A small contrastive image-text model, trained from scratch: trained on photos with spoken descriptions (Open Images, Localized Narratives), 12.6 epochs.
Rows from block 4 of the image encoder of a small contrastive image-text model, named by matrix and row number. Rows with one number belong to one channel. Each number is 500 + 50 x the weight over its row's rms, rounded and kept within 0 to 999. All counts start at 0. Numbers have three digits each. After the name is the row's rms in percent of the matrix's.
Before each channel's rows are labels from the 100 images, of 14976, where the channel reaches its highest value: "responds to" is what is common among them. Only what is clearly more common there than usual is listed. The data: photos with spoken descriptions (Open Images, Localized Narratives). In brackets: how many of the 100.
# convs0: first 3x3 conv (encoder.blocks.4.convs.0.weight, 112x112x3x3, each kernel summed), inputs 0-111
# convs1: second 3x3 conv (encoder.blocks.4.convs.1.weight, 112x112x3x3, transposed, each kernel summed), outputs 0-111

responds to: text has "holding" (39); text has "wearing" (36); text has "table" (32); text has "man" (29)
convs0.85 095:451564480478547440434474539448472523433530562454467513436558458412518467453496462473519356546477467620573532491475471502544563537491396471513488532475533545489559480450499483435434426474510510560471601504569496422413561533469494557531501481513447475457483461437480533536575476510435546377528531586560595546444571425510461468537528501509
convs1.85 092:523512484491527563537524422490395496461464575559589481488491513551499521631558470502509568493572449552495460442574491506565498500508527468541531515477549527488362511519556468531555527478490465478440493504498569568476489435519526492478565471385488531609494618591567540477540524539448500508539474431472418331524428500516524491555503503455

responds to: text has "standing" (53); text has "holding" (35); text has "wearing" (32); text has "two" (30)
convs0.25 080:545439512501494520603506533501455551498422537521568459440519555582522455523426528598518392462501502482469522532447467539536518520421546615474580437469534401553393455444519465438511381479466526436520406473528503473470480494562521511521459492483486523507502497475553481497564467518441583498527496475404407525486433388518457555419421470496
convs1.25 091:514625511484515493451593435591491441505499542479514530467496506460479549502514478520414423515461512481509499412518530559532590530501567460501439516410516533599570498439512481571455540557442510454516545492460541468448521458520516530479572473496495547535457448541326527511518544485603432489411517449573592578593485468449450522425518491453

responds to: text has "holding" (38); text has "wearing" (32)
convs0.70 087:475508413543516455409507507410494406555473496437415534520435558598464514511557502489461532469519438410587536474478517444477564454496518525499578511462433575610428466484461498468441549447529543527462440459487469431638499549540465428573537507546471495483464499475410512487525523482471423455458510474428477480450409476511572481396437467457
convs1.70 113:480606544506569508449558504504479452501495423445522572458577514473443481483563487526579601474593472450463423544590552644432533507625523533521469497458456534451466584453483500527471496490582478429510602521483456462478498438468480503590495464487448570525496403480530518538495557486452453503455408500409488451593498511525519509556537507481

responds to: text has "wall" (48); text has "man" (43); text has "holding" (39); text has "table" (33)
convs0.87 083:565488475453468476489542489556415489464507545467469562493500448493505487434453486498468520564488437445501501495374533443394568463565465482537539521519458378504478463553457424487464543478505560603552576543444453497400491503491538489465487545496534440549488463384537434453397540513445485553428461494566499548460544565527480399456499363481
convs1.87 088:460610465488501493488504506490560493394492562484469557461443470515582467510523517440438515519495486492437547405479521609496507518461567505440471465506451570475508505500535501529487581535376439445609451470451484415526505483491538542535481549456495519480608490527434573536531547463500532505446446549443480509632561599481416500428598467418

responds to: text has "standing" (52); text has "holding" (36)
convs0.92 066:450517440474475533424519557577501497499502409396520479540546520422455542444502436419411415521409426373387425537498569486404465475569472527455501494475578464399454486537462493517482472490458498504508366480544438469398525505490447512504500462502401450465530533447529560578507501496486475431469480499517522510476474461489533543564438516480
convs1.92 106:596539478474533555470515577461475548459534552603528484476522472510503537586485476418551538458556460587532522509479473459452540435525574503497450511569531461557482430541515655576461518441443517578498383480452448456587526502531442506529556463430529558535468515491533460427598493513516432550492532446584541503459497466514405596553462519475

responds to: text has "man" (30)
convs0.75 101:486479541482403489543523464577417484469495510406524431444528476507543463430460574509483487575453473434466498465484555497436487497542496578453566505419454396561459469474483499463504482438554471408421494527501485542562406460461413486509587468554459523461529439518421527372478461448500556481521430496459405423478392490450533539521547562557
convs1.75 101:425394441548506500402567431391501393455527515528387455546575499494502480565426503436504519469455474534510454479409512599554551479510477387484490495551412512513502515526558530444389504435559498468421499508591520530544557521570521494464431447526502552444489488508467449554505460504518434473545553376501455501548495483507486455519551460470

responds to: text has "wall" (42); text has "wearing" (29)
convs0.79 080:399508447589507502490516525549479465473535519500503554517546393413507494472526494464479488531576356438512428475451497501565375377475574545489527499510529536539516442465528528539430441494518541600463545397477504477450476413527452516498493476517501505480509457463466311516591560489533460517456574559503430480515517481497540509519520555508
convs1.79 097:559460526551519538553490492578468534519520569478584535450427519574550547498480435609511601489491620499550502459597527513576449507509460455440462457417405532473482507498448420427540568544412545412429486474515560453466554460528463495565466508586447466489546452472545546481507521550516578483495533477525467421539564528542512492432534493387

responds to: text has "wearing" (29)
convs0.19 110:552482530524446447423580532422450389460447511537490519574423420543485511558459507557577481522461436490392562508453491477457567496491573518524506462524473504492616482444497472500466439463556561572541510496536434488551482457517429478524521473621402468481492573516346391462489492490450531472506556516532506521539505452427521475405529502521
convs1.19 077:378522526501499558425462514515542400515501497455421555541510492565527430520542490527477469447512420523533521528523535604458464499506492495503490529576515500485502424411462489547510512449515425553548518496517469588419428563555544504453586592576519545589468417569474413441475490466538521475497515476422549482514539623579547530506529369485

responds to: text has "man" (33); text has "wearing" (32)
convs0.94 123:536414425525422454456491510588535503524516519525522550517524498521532561587490503510445553557546488520473451443512553527460526450366484480506565517510548462501411517501488588546558544571509514532504535493452538535583444511568475496439553555478531411477511518520485565515551546457506694367497554494493527524464592520577588510500541561464
convs1.94 098:557478535475485503595545448459464449402533507499551501538478452560524478469419500492479453444530508551454490467490495575450479512595522451456511625461559480498520385442514509459547451510568496523443445569555508532405467401524444467452496441486516560592479644491530531403520485455512390461558530527482445459484534432532491483392446486513

responds to: text has "standing" (47)
convs0.7 081:529593521483493513542524534439473511504462379440436550460518419483493443478527534558462527464556577438482471513528429531413523578506477601491622521532446522413588489478395467515485440468518461490474552472519458570530531537466537438514508445616420515515576467586588439510529518534540479512583491505527629445439468469543529467533477495503
convs1.7 097:510544459478511426489441498561446561547551594481530510460596574432555519515560440448495487498476479590516483555434571557451522503553530579494508470514541453553517509556459591567493557463409516448495541522380418488515557484519472550538572499489449574508517507423417507502588515549507445525407483507513449558419613569415483512430513512458

responds to: text has "wall" (60); text has "holding" (42); text has "two" (30)
convs0.24 119:508463538455427492433489476452494471394413527501455528512484518534462526436466464572385536539505448477564484442566476502543515545512517510535625458447536450409545464537411427402510562476531548517469533554500358522572496458498520491465478546508507464496504407538429591495508574393500494448458479457483479449438574474525499417428464431491
convs1.24 098:532537513531494511486458506594443564511600441453517613516541446547559483456539460513544468566486424500487462484519552568517503547525530521433399480466442440396527539449442451444519577499421493446523517540430486515472517408608479489527521479478391517524530549484435634503537506491469528565464426492447457472556495595483517469497612489423

responds to: text has "wall" (43); text has "holding" (38)
convs0.4 072:510474518488500426447468462562577430527471586520530533570556524501515505546507521589544468506522439547486441548504461491553440463373471440475429507498458522500477549458482539505489452515571517487522515427436538531559485550483446471570575477436464608471580553423518516531509545460600543364534540561487461501550670485515516437456522551448
convs1.4 106:441532488543511576506541541496531500455520528558552547523494517603458490543502517568468470341433470362540436452450540595517534414545430499491495446569455442443527412528454477446489532428427555477449497481560456435466479421509502508492485472538410560551563455477594521487504549458482568489514469452511452519507504592541581435530491575479

responds to: text has "sky" (56); text has "trees" (56)
convs0.21 157:476560472465544533375513549506516593543400434480542481574494548465460435505526553441499466456470519441477566479514502494495419451526563444406450502437476524500425534423466509469406434548539598457489475495461522500563477521515514488479480450447487404500576541496471546502484650477495415507495452514500487449518477484471481387528595371464
convs1.21 110:512439525483530533456584477535528477473474507448530515427412506395561506524542671527509473560553549539495491518428523488516438483471501559470604464432527494470515484547477507530538485500439554384510537455493445641395530598497521465442466549615558483499418525512413465485410457477490498464530510469487481498408489492431512498460437470492

responds to: text has "grass" (29)
convs0.62 106:548505569470431455534416454463476516472377539502546488544467491465452535458505532374526453633454547510439502453555485450520520533485520454481517431367434395520507473458505452501500508454406514497478462428504504466492414535501478514519527515521493377460450516546436476462449496533353547481535504456406480438523562475451415479476447493521
convs1.62 123:504472499530591486512589488509541412492512478547554393556425446566542533530457520395515445445486478480501405619457451526552433536432489500488454531435498524511488455553555551545516414502560443434495487451470493517478456534498527486477509470564535476546501559514510512484517556511405402490541478422465558487509336491555605549567546460568

responds to: text has "sky" (58); text has "trees" (56); text has "grass" (28)
convs0.12 111:502539531464552438484555451517483603498495521523542482447461404490474578420487475508514509457483406429475480515482448537359547498459484583496472462467455485562470551536538502475422524563405493564460502544444648531531452566572458408417544502517511476554416490480521440453485445443413408537433574505520509498575469455469527527488434509504
convs1.12 116:500591514456513462517447519412439463469466404479631563509510581497419527562551411455505451533486608518513413465489476500599538503550461483451557480360505500537486464515570450625504433446570412517489464503494557503408515560523479495580453496439551520554500524476386522499502542493537477550480548469478463491559539458519523487479525443520

responds to: text has "standing" (47)
convs0.11 085:416423373513499535497547521472571557502454456530551511477412516476508556571536490460582425566529393488519500479427416502515432539454461516459470496494512499555438514557592517521443450478506360476417460500491508459459475548515470541554518520555518569430495502478364460494472481493510522507386478543461545482401550491488529610473537557534
convs1.11 104:521575488525567518481584508485494486463503492500550503489525505500468483534570461469455509486485507456441471378442445534520482557645585414494505461449448565485566517425511465485450522581589435498465509546569558455392493448382415417484498497456513434508455465458424591461533534485449487396470435463480526447453447543476476525457591461490

responds to: text has "man" (31)
convs0.42 092:613431512525484488462526588488493466420493484490612514538479485458565444456505504473435546516495444574543443525515506462506465551507535537430519524501488431427544482547567595504475564521442414604469478489526408475602562455526509513477482532473583545504573503482429495507596459457493459475504542429366560504471609496433542452512563417479
convs1.42 084:487519489591547491592509566538533401555534557485485447490516469445488480474571458536440430431474517500496600484522525593457489461514491524568560518478495628459508450492517438524556510528462553410439514556481504459456561435465617512432513488376423470545483567522471549454517561577563511585525485571525442524434511480519440450417535463553

responds to: text has "woman" (29)
convs0.83 168:483439530441485500517444507465557431516514534489458539438480476501510478359481532542422422538466548536488458450534463525418429463500443454544533500537483464542521519430305483488471513496485511460491532521487476524441576483553486519541543530546511454474502495486450698431489469541491534459544487518506499504419485447452497526465619425389
convs1.83 104:473578447463482484448452527517483506456537518495558398475528442461639453438556520423474470402462503619499592468493488502416462543532453489389521571542553510480521588508507444546526466415444440403424562499440463486481562484432541462488484469524467528487485532538588452531532412399413521495522523505525468459420502531514473441473523451480

responds to: text has "wall" (45); text has "holding" (40); text has "man" (29)
convs0.52 082:456502469522540501395552463454547443487524404485469485503498438536466519494471562466427479465543453427396535497514528409574412434400449447563458449537504507388419456425561505421493378445513507471524463516489527547513550429510449433450543486511506528553479575416493425522547548518453473499568483476501485496401600470467448486480530548552
convs1.52 094:544471431545484592506512507528492597551495522582632424467508531575526486590497456536469502513511524522555552477527581536621579509557466516464547469488440484520457538535484522513483526505478416400543465467528523451453466485562512529457415505504548507488537491514491538391562527588541574433483440419496457354539483549525423515521510478403

responds to: text has "wearing" (31)
convs0.39 090:481453498514531548605485501486489457442409423438479478488520586437467398497539532473423446478437431507538470544468547576439475412415514447525593497514513466555406522512444503514520444539570632562460502401460460508385483473508429487447469506441490486414480487509466613511455436545455543535566517536538503556475461476465492461508544567478
convs1.39 092:524545524422533524386481539470557498470484590431409501450430518577535499519488492670567465511424495516521524490556429473445555496625545555441458529484490480571514538546554481495532507441444577514519467466544454510626510497409586452536483507526515450547589460539519466512519492561524540429550489557460482476521592437531495484446517469443

responds to: text has "wall" (52); text has "holding" (37)
convs0.22 081:581448440544449507489484546521545512490374456473467524523527505503519494445374452408459444543502531442543466384479612516468409409476522441500527453470571482422358497539486521515442500480493477550488396485499538502513503493472454495449458474461504371501397548443500499451485496477579436505497482563487541544492460504505470442389505479551
convs1.22 102:349545452511477538461512465483503513549517540536598401471510523433506530535496550525433460550493551518609587495460452520555584428439439478468506479580480482384476465572485485522534519462516455373509481518469486405533465499465480502497521445427509553547561497479552464414531586545471604524499490493502447439561433526548562473576466522431