config.toml
image_size = 64
encoder_norm = "batchnorm"
encoder_activation = "gelu"
encoder_kernel_size = 3
encoder_avg_pool_shortcut = true
text_encoder_layers = 7
text_encoder_bias = "all"
text_encoder_drop_path = 0.15
init = "orthogonal"
muon_scale = "original"
lr = 0.011
adamw_lr_other_params = 0.0017
batch_size = 128
warmup_steps = 500
Rows from block 3 of the image encoder of a small contrastive image-text model, named by matrix and row number. Rows with one number belong to one channel. Each number is 500 + 40 x the weight over its row's rms, rounded and kept within 0 to 999. All counts start at 0. Numbers have three digits each. After the name is the row's rms in percent of the matrix's.
After each channel's rows are labels from the 100 images, of 14976, where the channel reaches its highest value: "place" is the part of the image that holds the peak. Only what is clearly more common there than usual is listed. The data: photos with spoken descriptions (Open Images, Localized Narratives).
# convs0: first 3x3 conv (encoder.blocks.3.convs.0.weight, 112x112x3x3, each kernel summed), inputs 56-111
# convs1: second 3x3 conv (encoder.blocks.3.convs.1.weight, 112x112x3x3, transposed, each kernel summed), outputs 56-111

convs0.75 087:557524491454449436485452415457449515529471475445493509513517543464495496546466430508476477487505545486453579459515517429505496465496495495468508487456540596453531520509
convs1.75 083:468492459570486557528534563530503500479531558550541561579528422440565556507477516507525440565402518529507508560455489484488515474473474487534521451517454489503511527526
place: top centre

convs0.111 082:492476451450489570441498527459593536477518569520463509540466460529521468425482551510453498502489526551521431526493524573507464530454565511496542505448440442479488483465
convs1.111 099:563513518540476470552451552481500497520563469470557505552455435559400548520526522523514491524458448454510485595548518415484552457528518465494451517495475532515520556479
place: top centre

convs0.16 101:438518489463531463514565479455519479519543485495443464536453513434515514532452447530474469468366546488482507562487478414433487504501416458470513517505527468498513526448
convs1.16 103:512447486501505550468427465524474548458520430494506512547466377476476490543497478552551538481404487536484523420477483426520526446502499514537490531507507535519542495507
place: top centre

convs0.94 093:513496559473460441431481508491413494499433474478509483491536515434451446544508477535477481471547492512493441460492524534484484508570532563478505502518461559444512419457
convs1.94 110:448546428524540534419477452463608468539507496476563463494525516546597482566432530489505471484523469475516506521458532542469537498477509438517520537450485478527436548497
place: top centre

convs0.109 106:528466476457467463539470478439466503518473483414409542518506502512486442560436505469451486505437479523502568491527502453505551523533470494445489522510591518469476498561
convs1.109 108:507477469494580526499461498506520499548509550543518540561491508493511445613500452476581494522510505511547458440502513478512468433493495525477488497589482500398456440431
place: centre

convs0.90 099:481557490437457446491388514524510516467542503450441484528494489419473456453511456444449472498551547459508541439466535541502458479489604492453495490474465470472479465482
convs1.90 097:469498524577477514485491518435493448532527453517561570432517437517510548558533515519550461555457453478494485510478580562445446483568415488487488514466492475566484530538
place: top left

convs0.3 100:538498482508485486441483571458490463471436489594481562510494474523528470514469447516524463507464510495445464540571500560480495474462433503477419478488466451434481474525
convs1.3 088:535566463519458470511469467521524482472496544469550398438558552536480502478513604515513523487465452487523519530457422620463484462533511567438553504508503470523485516510
place: top centre

convs0.84 071:514417464547497520530477414398539458484463458475422539515499430485513504458509542555485510557574572410537486501501464429473505489476517510552542494535511437481474489497
convs1.84 090:518596527503531518509488544551464450466564459533541432429461466525475438471507535493470495447438426519490497512543430529501539472442506481504458417487475550477460469488
place: bottom right

convs0.52 077:511560518531518515529501447455493491566508434386502484515487455492502499517527449568457478559523501490493542465481469498523565518435465468477447470484482495468475427536
convs1.52 078:547503554432535527418491495558504521415515480525503492579563596533544487585501528479489480471494564488520453490449503550459550440491522487508495516549509503459516447457
place: centre

convs0.43 102:405501551504484499470458546532497518525487540474501475529517484493496490484517496503468511483475671541514431485483527515512531531527551568468537504521553540494527516420
convs1.43 112:545573450517458498498494523446535455445532455480535480515549557538485510528450522569552551506539406530523506443431502568499582508520525469515490563532512457510446482530
place: bottom centre

convs0.21 086:587513500523483509491452496494380447428453495488532509448496513481563457546512539472499505495479477513483445512494488484515457499526505581504442489470489442378493519448
convs1.21 087:437431515493469450517487426468597492496548477598502489471501509538490468519458467528544440515512513485527526488426530553558543507547482472481574577488479451608454510486
place: top centre

convs0.89 097:548505516429494489532463550523539543463370454427548550443502532506487497516482486446529523484418440535503451530476541458452519536520590581454473485501468470526526505480
convs1.89 128:509484506559471467568510513479564476584486620501425509503504493496536516499528507552486521572462527503529486524408482548495529433438443406497518543508535524563460521465
place: top centre

convs0.57 114:603456499519545484494492510488543506548479463535534510450530474509488491528412502502418534465551415531538475512488520489455519470437474506449423483533543505452571502467
convs1.57 082:496520571446472464517530464521449541544407525400512456487569493465486511454562534517537464446427486514513465493518452469467523475507515533445534485419464447529375499518
place: middle right

convs0.6 107:484486440479504486478608485502500516529497485433491508513579503420546437498545436447495466490496509446498465517482529480527467461483495565559451438532511499517532425461
convs1.6 103:521500554486541487531534449487455502495412549479520470505544533544550515538462462511547538587482492511461478519451445514486426460519522490452494439430483534485458532553
place: top left