python train.py --horizontal_flip=true --vocab_size=53 --encoder_widths=[64, 112, 192, 336] --text_encoder_width=256 --text_encoder_activation="gelu" --text_encoder_inner_norm=false --text_encoder_positions="learned" --batch_size=128 --epochs=12.6 --adamw_weight_decay_other_params=0
Rows from block 3 of the text encoder of a small contrastive image-text model, named by matrix and row number. Rows with one number belong to one neuron. Each number is 500 + 40 x the weight over its row's rms, rounded and kept within 0 to 999. All counts start at 0. Numbers have three digits each.
After each neuron's rows are labels from the 100 texts, of 14976, where the neuron reaches its highest value: "fires on" is the input token at the peak. Only what is clearly more common there than usual is listed. The data: photos with spoken descriptions (Open Images, Localized Narratives).
# fc1: MLP up (text_encoder.blocks.3.mlp.fc1.weight, 1024x256), inputs 172-214
# fc2: MLP down (text_encoder.blocks.3.mlp.fc2.weight, 256x1024, transposed), outputs 172-214

fc1.488:535441472514491470503490470514477534512531476470536558557565509588538481396519481472528419489465448512441526404485499419490442503
fc2.488:470494481494524465446466565480497533495533463477521568496476420451508462469468543488547525548532439451449517531518580506489503489
fires on: "g"; "e"; "n"

fc1.365:516508553435504549501465475463530509467463557491486462505436525554457475569536455504521460538437449506502565510487488567539500481
fc2.365:566562485544468510451497475527546521494549456483488542541530499532524527512479493457418438486522459534444517521476614536536518532
fires on: "e"; "s"; "n"; "o"

fc1.57:515536545523501494539532521540492460478500533509485518527475537470528543536537505534505499580504530471519452465495473513525534458
fc2.57:465424483512559532543484470487492519497555532483481521452489477470526423437467574464520557421522500546449483547523552514477468529
fires on: "r"; "o"; "b"

fc1.448:476530548464424526471446518533506497482456528503490512510512536510547496433433513549468486448538497507494500482437507504503558451
fc2.448:546531506471476495529457554478521485487522529517478504509438506528491513454491460500483492458454518534511565554485415513485554496
fires on: "o"; "r"; "p"

fc1.760:435530518557507480614542473566462434547458538513465501497508488548474500538511445529551476469498460507561454486469476497548566524
fc2.760:485504505556502502450549479468591475535430516519517555560483627549474482471521494523503460507525533500518503519520480500477472516
fires on: "n"; "d"

fc1.649:509485467501546455449488485508479527454501511530541531471497469460522538471476551438459476532472581519519477573499451544553490496
fc2.649:513509473509518484454499527534526470499463516527499466468503519499461529474534505427408555457484496505469499456522528437563419555
fires on: "r"; "n"; "s"

fc1.51:528541502518494447517448497505543528474482475466523507536513457441483474556484528511486436503502497558518571489537490418584409525
fc2.51:429452527495561497468485491478513516542440516516562526494501578401484629452479455522490530440544443477527531436563500535394495509
fires on: "t"; "u"; "a"; "c"

fc1.154:486514458419508555513506534471523523433469541520445594510546474484545484457495519523483542500528544568536412461482382561474483470
fc2.154:470459491474545528530523507514454471567502520554451538497565475477488430479561519508436507476528501465446480535471436469548578430
fires on: "i"; "s"

fc1.134:498518482518493500512494486588541488519506470526560520542506526434568506453459496424525531530516436438545502590490540490451528481
fc2.134:553438497529507480546438549443477543497471465550475484410516457512487553509525524486541508516475548516494553523457515487550562462
fires on: "g"

fc1.361:536532526512450474555517502495560447497491454548426498567436472578516489484510481549495487468501425531483441481520482519568483513
fc2.361:530494555508561537483498535503487465392529550535451510494529536428488517530444518508495545528512477525507501568509556470494467589
fires on: "g"; "c"

fc1.11:493502501484541464520515509490478446521472433505492480448537437495555482448542527458485579445463528507452420521450565487530509510
fc2.11:432541535485557436523548511522457441512525501530559505524538466512480532601496523448541505481520514493518475493549555555462547523
fires on: "m"; "k"; "j"

fc1.167:496525498429485483485541506452470492477540478489473557516575498472493526479446528525573470477539479439469535445504505516503479522
fc2.167:530471461500567554469538532531502423454513473487465477517417536466537508530495567523537492476506466534503516453485455447474470484
fires on: "t"; "s"; "n"; "g"

fc1.271:489548474434528514451549460462437429480468491498486550443504489522463506479458465588523596498441535501514452516509466493487498476
fc2.271:447483518493436521494414480498482479447480496518504524492522454608571475527425454506427514534539610434487550541562482497500511562
fires on: " "; "n"

fc1.652:437458515483475518570458524478513440466486457561437442546469551452463470489487459541486534524530526536440480528480526544521457451
fc2.652:499491526429490478518501464520494483533528487624504546521480536443406483501476504486507481539461484533426537533505546508533501548
fires on: "i"; "e"; "t"

fc1.480:511474452414431538481409512445512470511491509493553421422503555440514460576499575543534486475548529571467497425488497529440536523
fc2.480:552549539494516561506478451462423468382506438509468523468534422546481442444439511476443537512484501522519482467545504536485499515
fires on: "o"; "s"; "p"

fc1.510:519446489481485576469524506506519444595480478521540560481544482487538501429582533468445524498402464504567496399492535489383567491
fc2.510:508586498502482474484497460474485583433507463479464508523503534461453494577540558529533483533553599483556433434473422485506480497
fires on: "m"; "i"; "r"; "u"

fc1.624:430497554478495516501547462522560470458514482479492509501501525494559516498463496530495534533477447455482521538507462536513510491
fc2.624:485529486465473554496559467495529493516470556478480517558490519532443531529517541564503540396534489435534540525542546531549508549
fires on: "m"; "u"

fc1.483:541515465501449531555514502544479488444502470490539435494481474557569465435514462496563448516456524489489542518534518533553493485
fc2.483:560462509451513552499520548494529482561524517501522461491509393531532551529436498468483492590534516483501549456452513545523489451
fires on: "l"; "o"; "f"

fc1.48:459489455468532498497512467472473568498533446536482521431508436439498541482462495504571464492459572458552458486440516583517488488
fc2.48:540493479403561530564563510420512500575491528539568466530472518550555493428396532523498572489576495516481512508526498446446427542
fires on: "n"; "p"; "a"; "j"

fc1.508:519431532469497532471489488442448513512448470440463500463499518519555476539555532460517539531539526516563468474541492524499561541
fc2.508:472521558528532520456549506551491465521470485491579456563510506423497499512540438514544545576506518500504438508578461440497423476
fires on: "o"; "y"

fc1.15:479540449505463456474520538502509525442492453566575505596463509487560408489574425559481494499522508445501510478505493490509508553
fc2.15:453519442497549419451502532536510552469519529508489467516495561521524457493521517453523436487471463465520494480511456561502501430
fires on: "r"; "s"; "o"; "l"

fc1.759:491535541591444517383487543526504544450419488501560430488486512528536593486465534451554532464516557493517488495528490419501508521
fc2.759:478544508441508411493500536523453473565474454563495570444489509472474505489537563581534550479483475437603518516497424524509448509
fires on: "i"; "a"; "m"; "l"

fc1.312:459518475498455410497488528471496450515444474493485447535408463504480411541543507506528489527479536515591530447463453537492421481
fc2.312:501489527442515514485535503487473474512554519563488451418515566537503528540524543567531448495517423521586474490487499474413489543
fires on: "t"; "."

fc1.344:511523561494484507468503485546509533492462494460539513438426443457512480513457578521532482571431442479473491508532431529481536508
fc2.344:446492517557477472530443541536511555565479575436521472489474467540581542505488531531512485599492420553493523441469490537429568475
fires on: "d"; "k"

fc1.172:478500482422541559537460469545454472442579488486498467496470562485445495494515541561535480475475430518496477490427497578475533483
fc2.172:419544441518511484501520511530498497483462544529436542528582450541547567494488485520620468509520560393471526466505420403494461508
fires on: " "; "g"

fc1.201:474501498587516466518456475482525519484522488532467504521455455533589474536431536493495479517508512579538489459516462474473414465
fc2.201:446541463471419493442512510484527555533450472461539586479526553461487498480561439503470436396528474510503481508524471474508545553
fires on: "t"; "s"

fc1.511:556560480530512506443477441546444481559495485511500592524456494484482462476532498377509583482480532478480410459514572499488503494
fc2.511:499499549515522474568579510466456462492538469427464571491472478507475419526553536449463479516512479608552451475543479470491453565
fires on: "m"; "i"; "l"; "k"

fc1.674:486542522534471488446468453535523526504545542458506480464553470494509571480459432523520462512487513501522464445467482507497468526
fc2.674:518492452540542470453483521459531498457490442507469431477503498564494478489509465526520484416497499498499459540600526547527568492
fires on: "l"; "n"; "u"

fc1.105:449450532492492455531466482513530469475413477528439440476431461490487445385540495506486466525525504548565419488570516436504528544
fc2.105:486504487515487503578469474510478471504497484556381515463478514615566480480522481498515471561547438525514490481432509477465581521
fires on: "d"; "."; "s"; "t"

fc1.130:530460532528517498505418451518510517447527555498490469467468525465541488554488418466510528542476501543475470434573509467534463566
fc2.130:503588496529549538568478486473440533530536517577542516467512468476470499434484555485475606481500496494551519511507510492445547494
fires on: " "

fc1.726:476525502509486467475574528446539531481520515570509438486468470517487480485481511446500526502463531541565494470525502514496477563
fc2.726:472491462469474476461459485495472461503505514525526467543572558535432509547515517489475420453508438529551493402447466512472436573
fires on: "t"; "e"

fc1.704:480485504426530511503474551489478501517510486456561484477547556534500476481516563488447493497518485508508385517506437593532500434
fc2.704:556513489488538500543532472504458525510478491545508429494584444486488447506522529497499492527471413463469509552562451447494466555
fires on: "i"; "<end>"; "h"; "o"

fc1.525:537546513501543529501508524564468558496412514411515543442465527478484423507533477520563536473472475500453571459427522485520519497
fc2.525:473501448497459490506523530444506534522479548563466496504492466495462501558530450459455489463460506494502523485453495504473458463
fires on: "s"; "t"; "r"; "o"

fc1.435:492461500399483480521502504477448462483466493490447482554489492500539471525465477476548469536567560477501506477502521575565487445
fc2.435:515546417558531484565528542513561487501485597430446466492512474459448431518465558452518466483501520498465435505572479518432508466
fires on: "d"; "e"; "r"

fc1.474:514493543539482526512475427541490530462449570499473504555495458466499507461516501528543471479473457531517542488516570477482473479
fc2.474:491493503470461460511529530466525539560535481525550511470573566537494531532442489533517514555549559484516464557499459552529535486
fires on: " "; "w"

fc1.756:466402441499469531552462486483540473474474480471457464430517467516506498487530518396493476502514453568528431461472478476532500535
fc2.756:477498488517466497491583586513534485496506496513504549536506506484462485491486492546419498503530575513471512545493494517455503413
fires on: "t"; "."

fc1.279:462476490540419583513521555476510455463473590488572477461485543472519442482552513539485461497508536517514519534604441453531537511
fc2.279:447499541519506479503486435546479466503510473579503525487486582561485511484500507459501459478480504493508460565567493563559465450
fires on: "s"; "o"; "l"

fc1.567:512523514468582534441467546564555491511435521498531521500454599511502519423505512462482452551458486458503489372466546534511456509
fc2.567:451533460492475426502496490459530551453523492515429518489571442500492550563469455451581501423528475537530489531576483569511493547
fires on: "e"; "c"; "r"

fc1.177:485471526455568435482528490487466463508500463516498495479587592494501473520532509560423470484499511567507520512558467482514521484
fc2.177:476512560497478510483519474488524481500484542495514489463485473479497528468413560506405483466507452522540572480591566496507493545
fires on: "t"; "h"; "o"; "m"

fc1.21:493490503513518505521490476548476517506507513551506491516543535497527473525447574499508477478532566511551544484565533500544477517
fc2.21:559509453515390546527447574563504440524437588581523482499515533498537535481472490409556531506488483481476491534463509508477561499
fires on: "g"; "l"

fc1.537:504512486520429470541516522530562461517586473493482469465514492438477469494458493495441443544571455500515526478510459469427508464
fc2.537:519528558566493522529442492521477561499575523521495492501461548540557502495433503524477528459549446481484449531544521501484482470
fires on: "l"; "a"; "t"

fc1.593:528496476502570584462427515548468490556455443496540525485496519543459550519512512406599508522490519495544521531540508455559545472
fc2.593:530427517520482433487417523501497506444508472558513429508478512481466506542429470476543535546462506418504561538583430473477490440
fires on: "l"; "o"; "f"

fc1.731:479503477467576479437531505572483489512531528536477465497494493491497502558534531486557432488503509539433415538418524445535478519
fc2.731:433516452484477493513484475526485484464557563543535427503542553470540506579435505487513427474536454502548459512475500443530506506
fires on: "i"; "n"; "c"

fc1.540:443499444507489524539554493461420532542540550440477495510586513503568463520524527443471515557479486527525464433504513533530471515
fc2.540:526588539539459509488524495492419588459541494489452493557494507502539432435508607460468525511412476530504476463450581555486554559
fires on: "g"; "a"; "r"; "."

fc1.498:527493468468472491503487454512567493491487461549513451535425509503580419500549524456485510530434484510509487573500520563478507478
fc2.498:460489477459466547455445527538498478502389427593525546527528533520551505469522517453560500546491541466513498473476542480516506568
fires on: "s"; "r"

fc1.357:497497470492529533425415519438518496531561526537477426473416503485512470491507484494520476462416455540484537376492579523539574512
fc2.357:517501436517416496473490486517489522568491510548506385535541452511542472493502480522459529473504518498530471528513542448467508455
fires on: "r"; "s"

fc1.418:558522401470460582540521488546431525493446515434535525447503492481422409504510481523510499483492445520470543398490464420522512498
fc2.418:487567535416540439432520502455552418450467496509491530500467477537513531504484471484547491470439477515521538513498532615533493499
fires on: "o"; "p"; "l"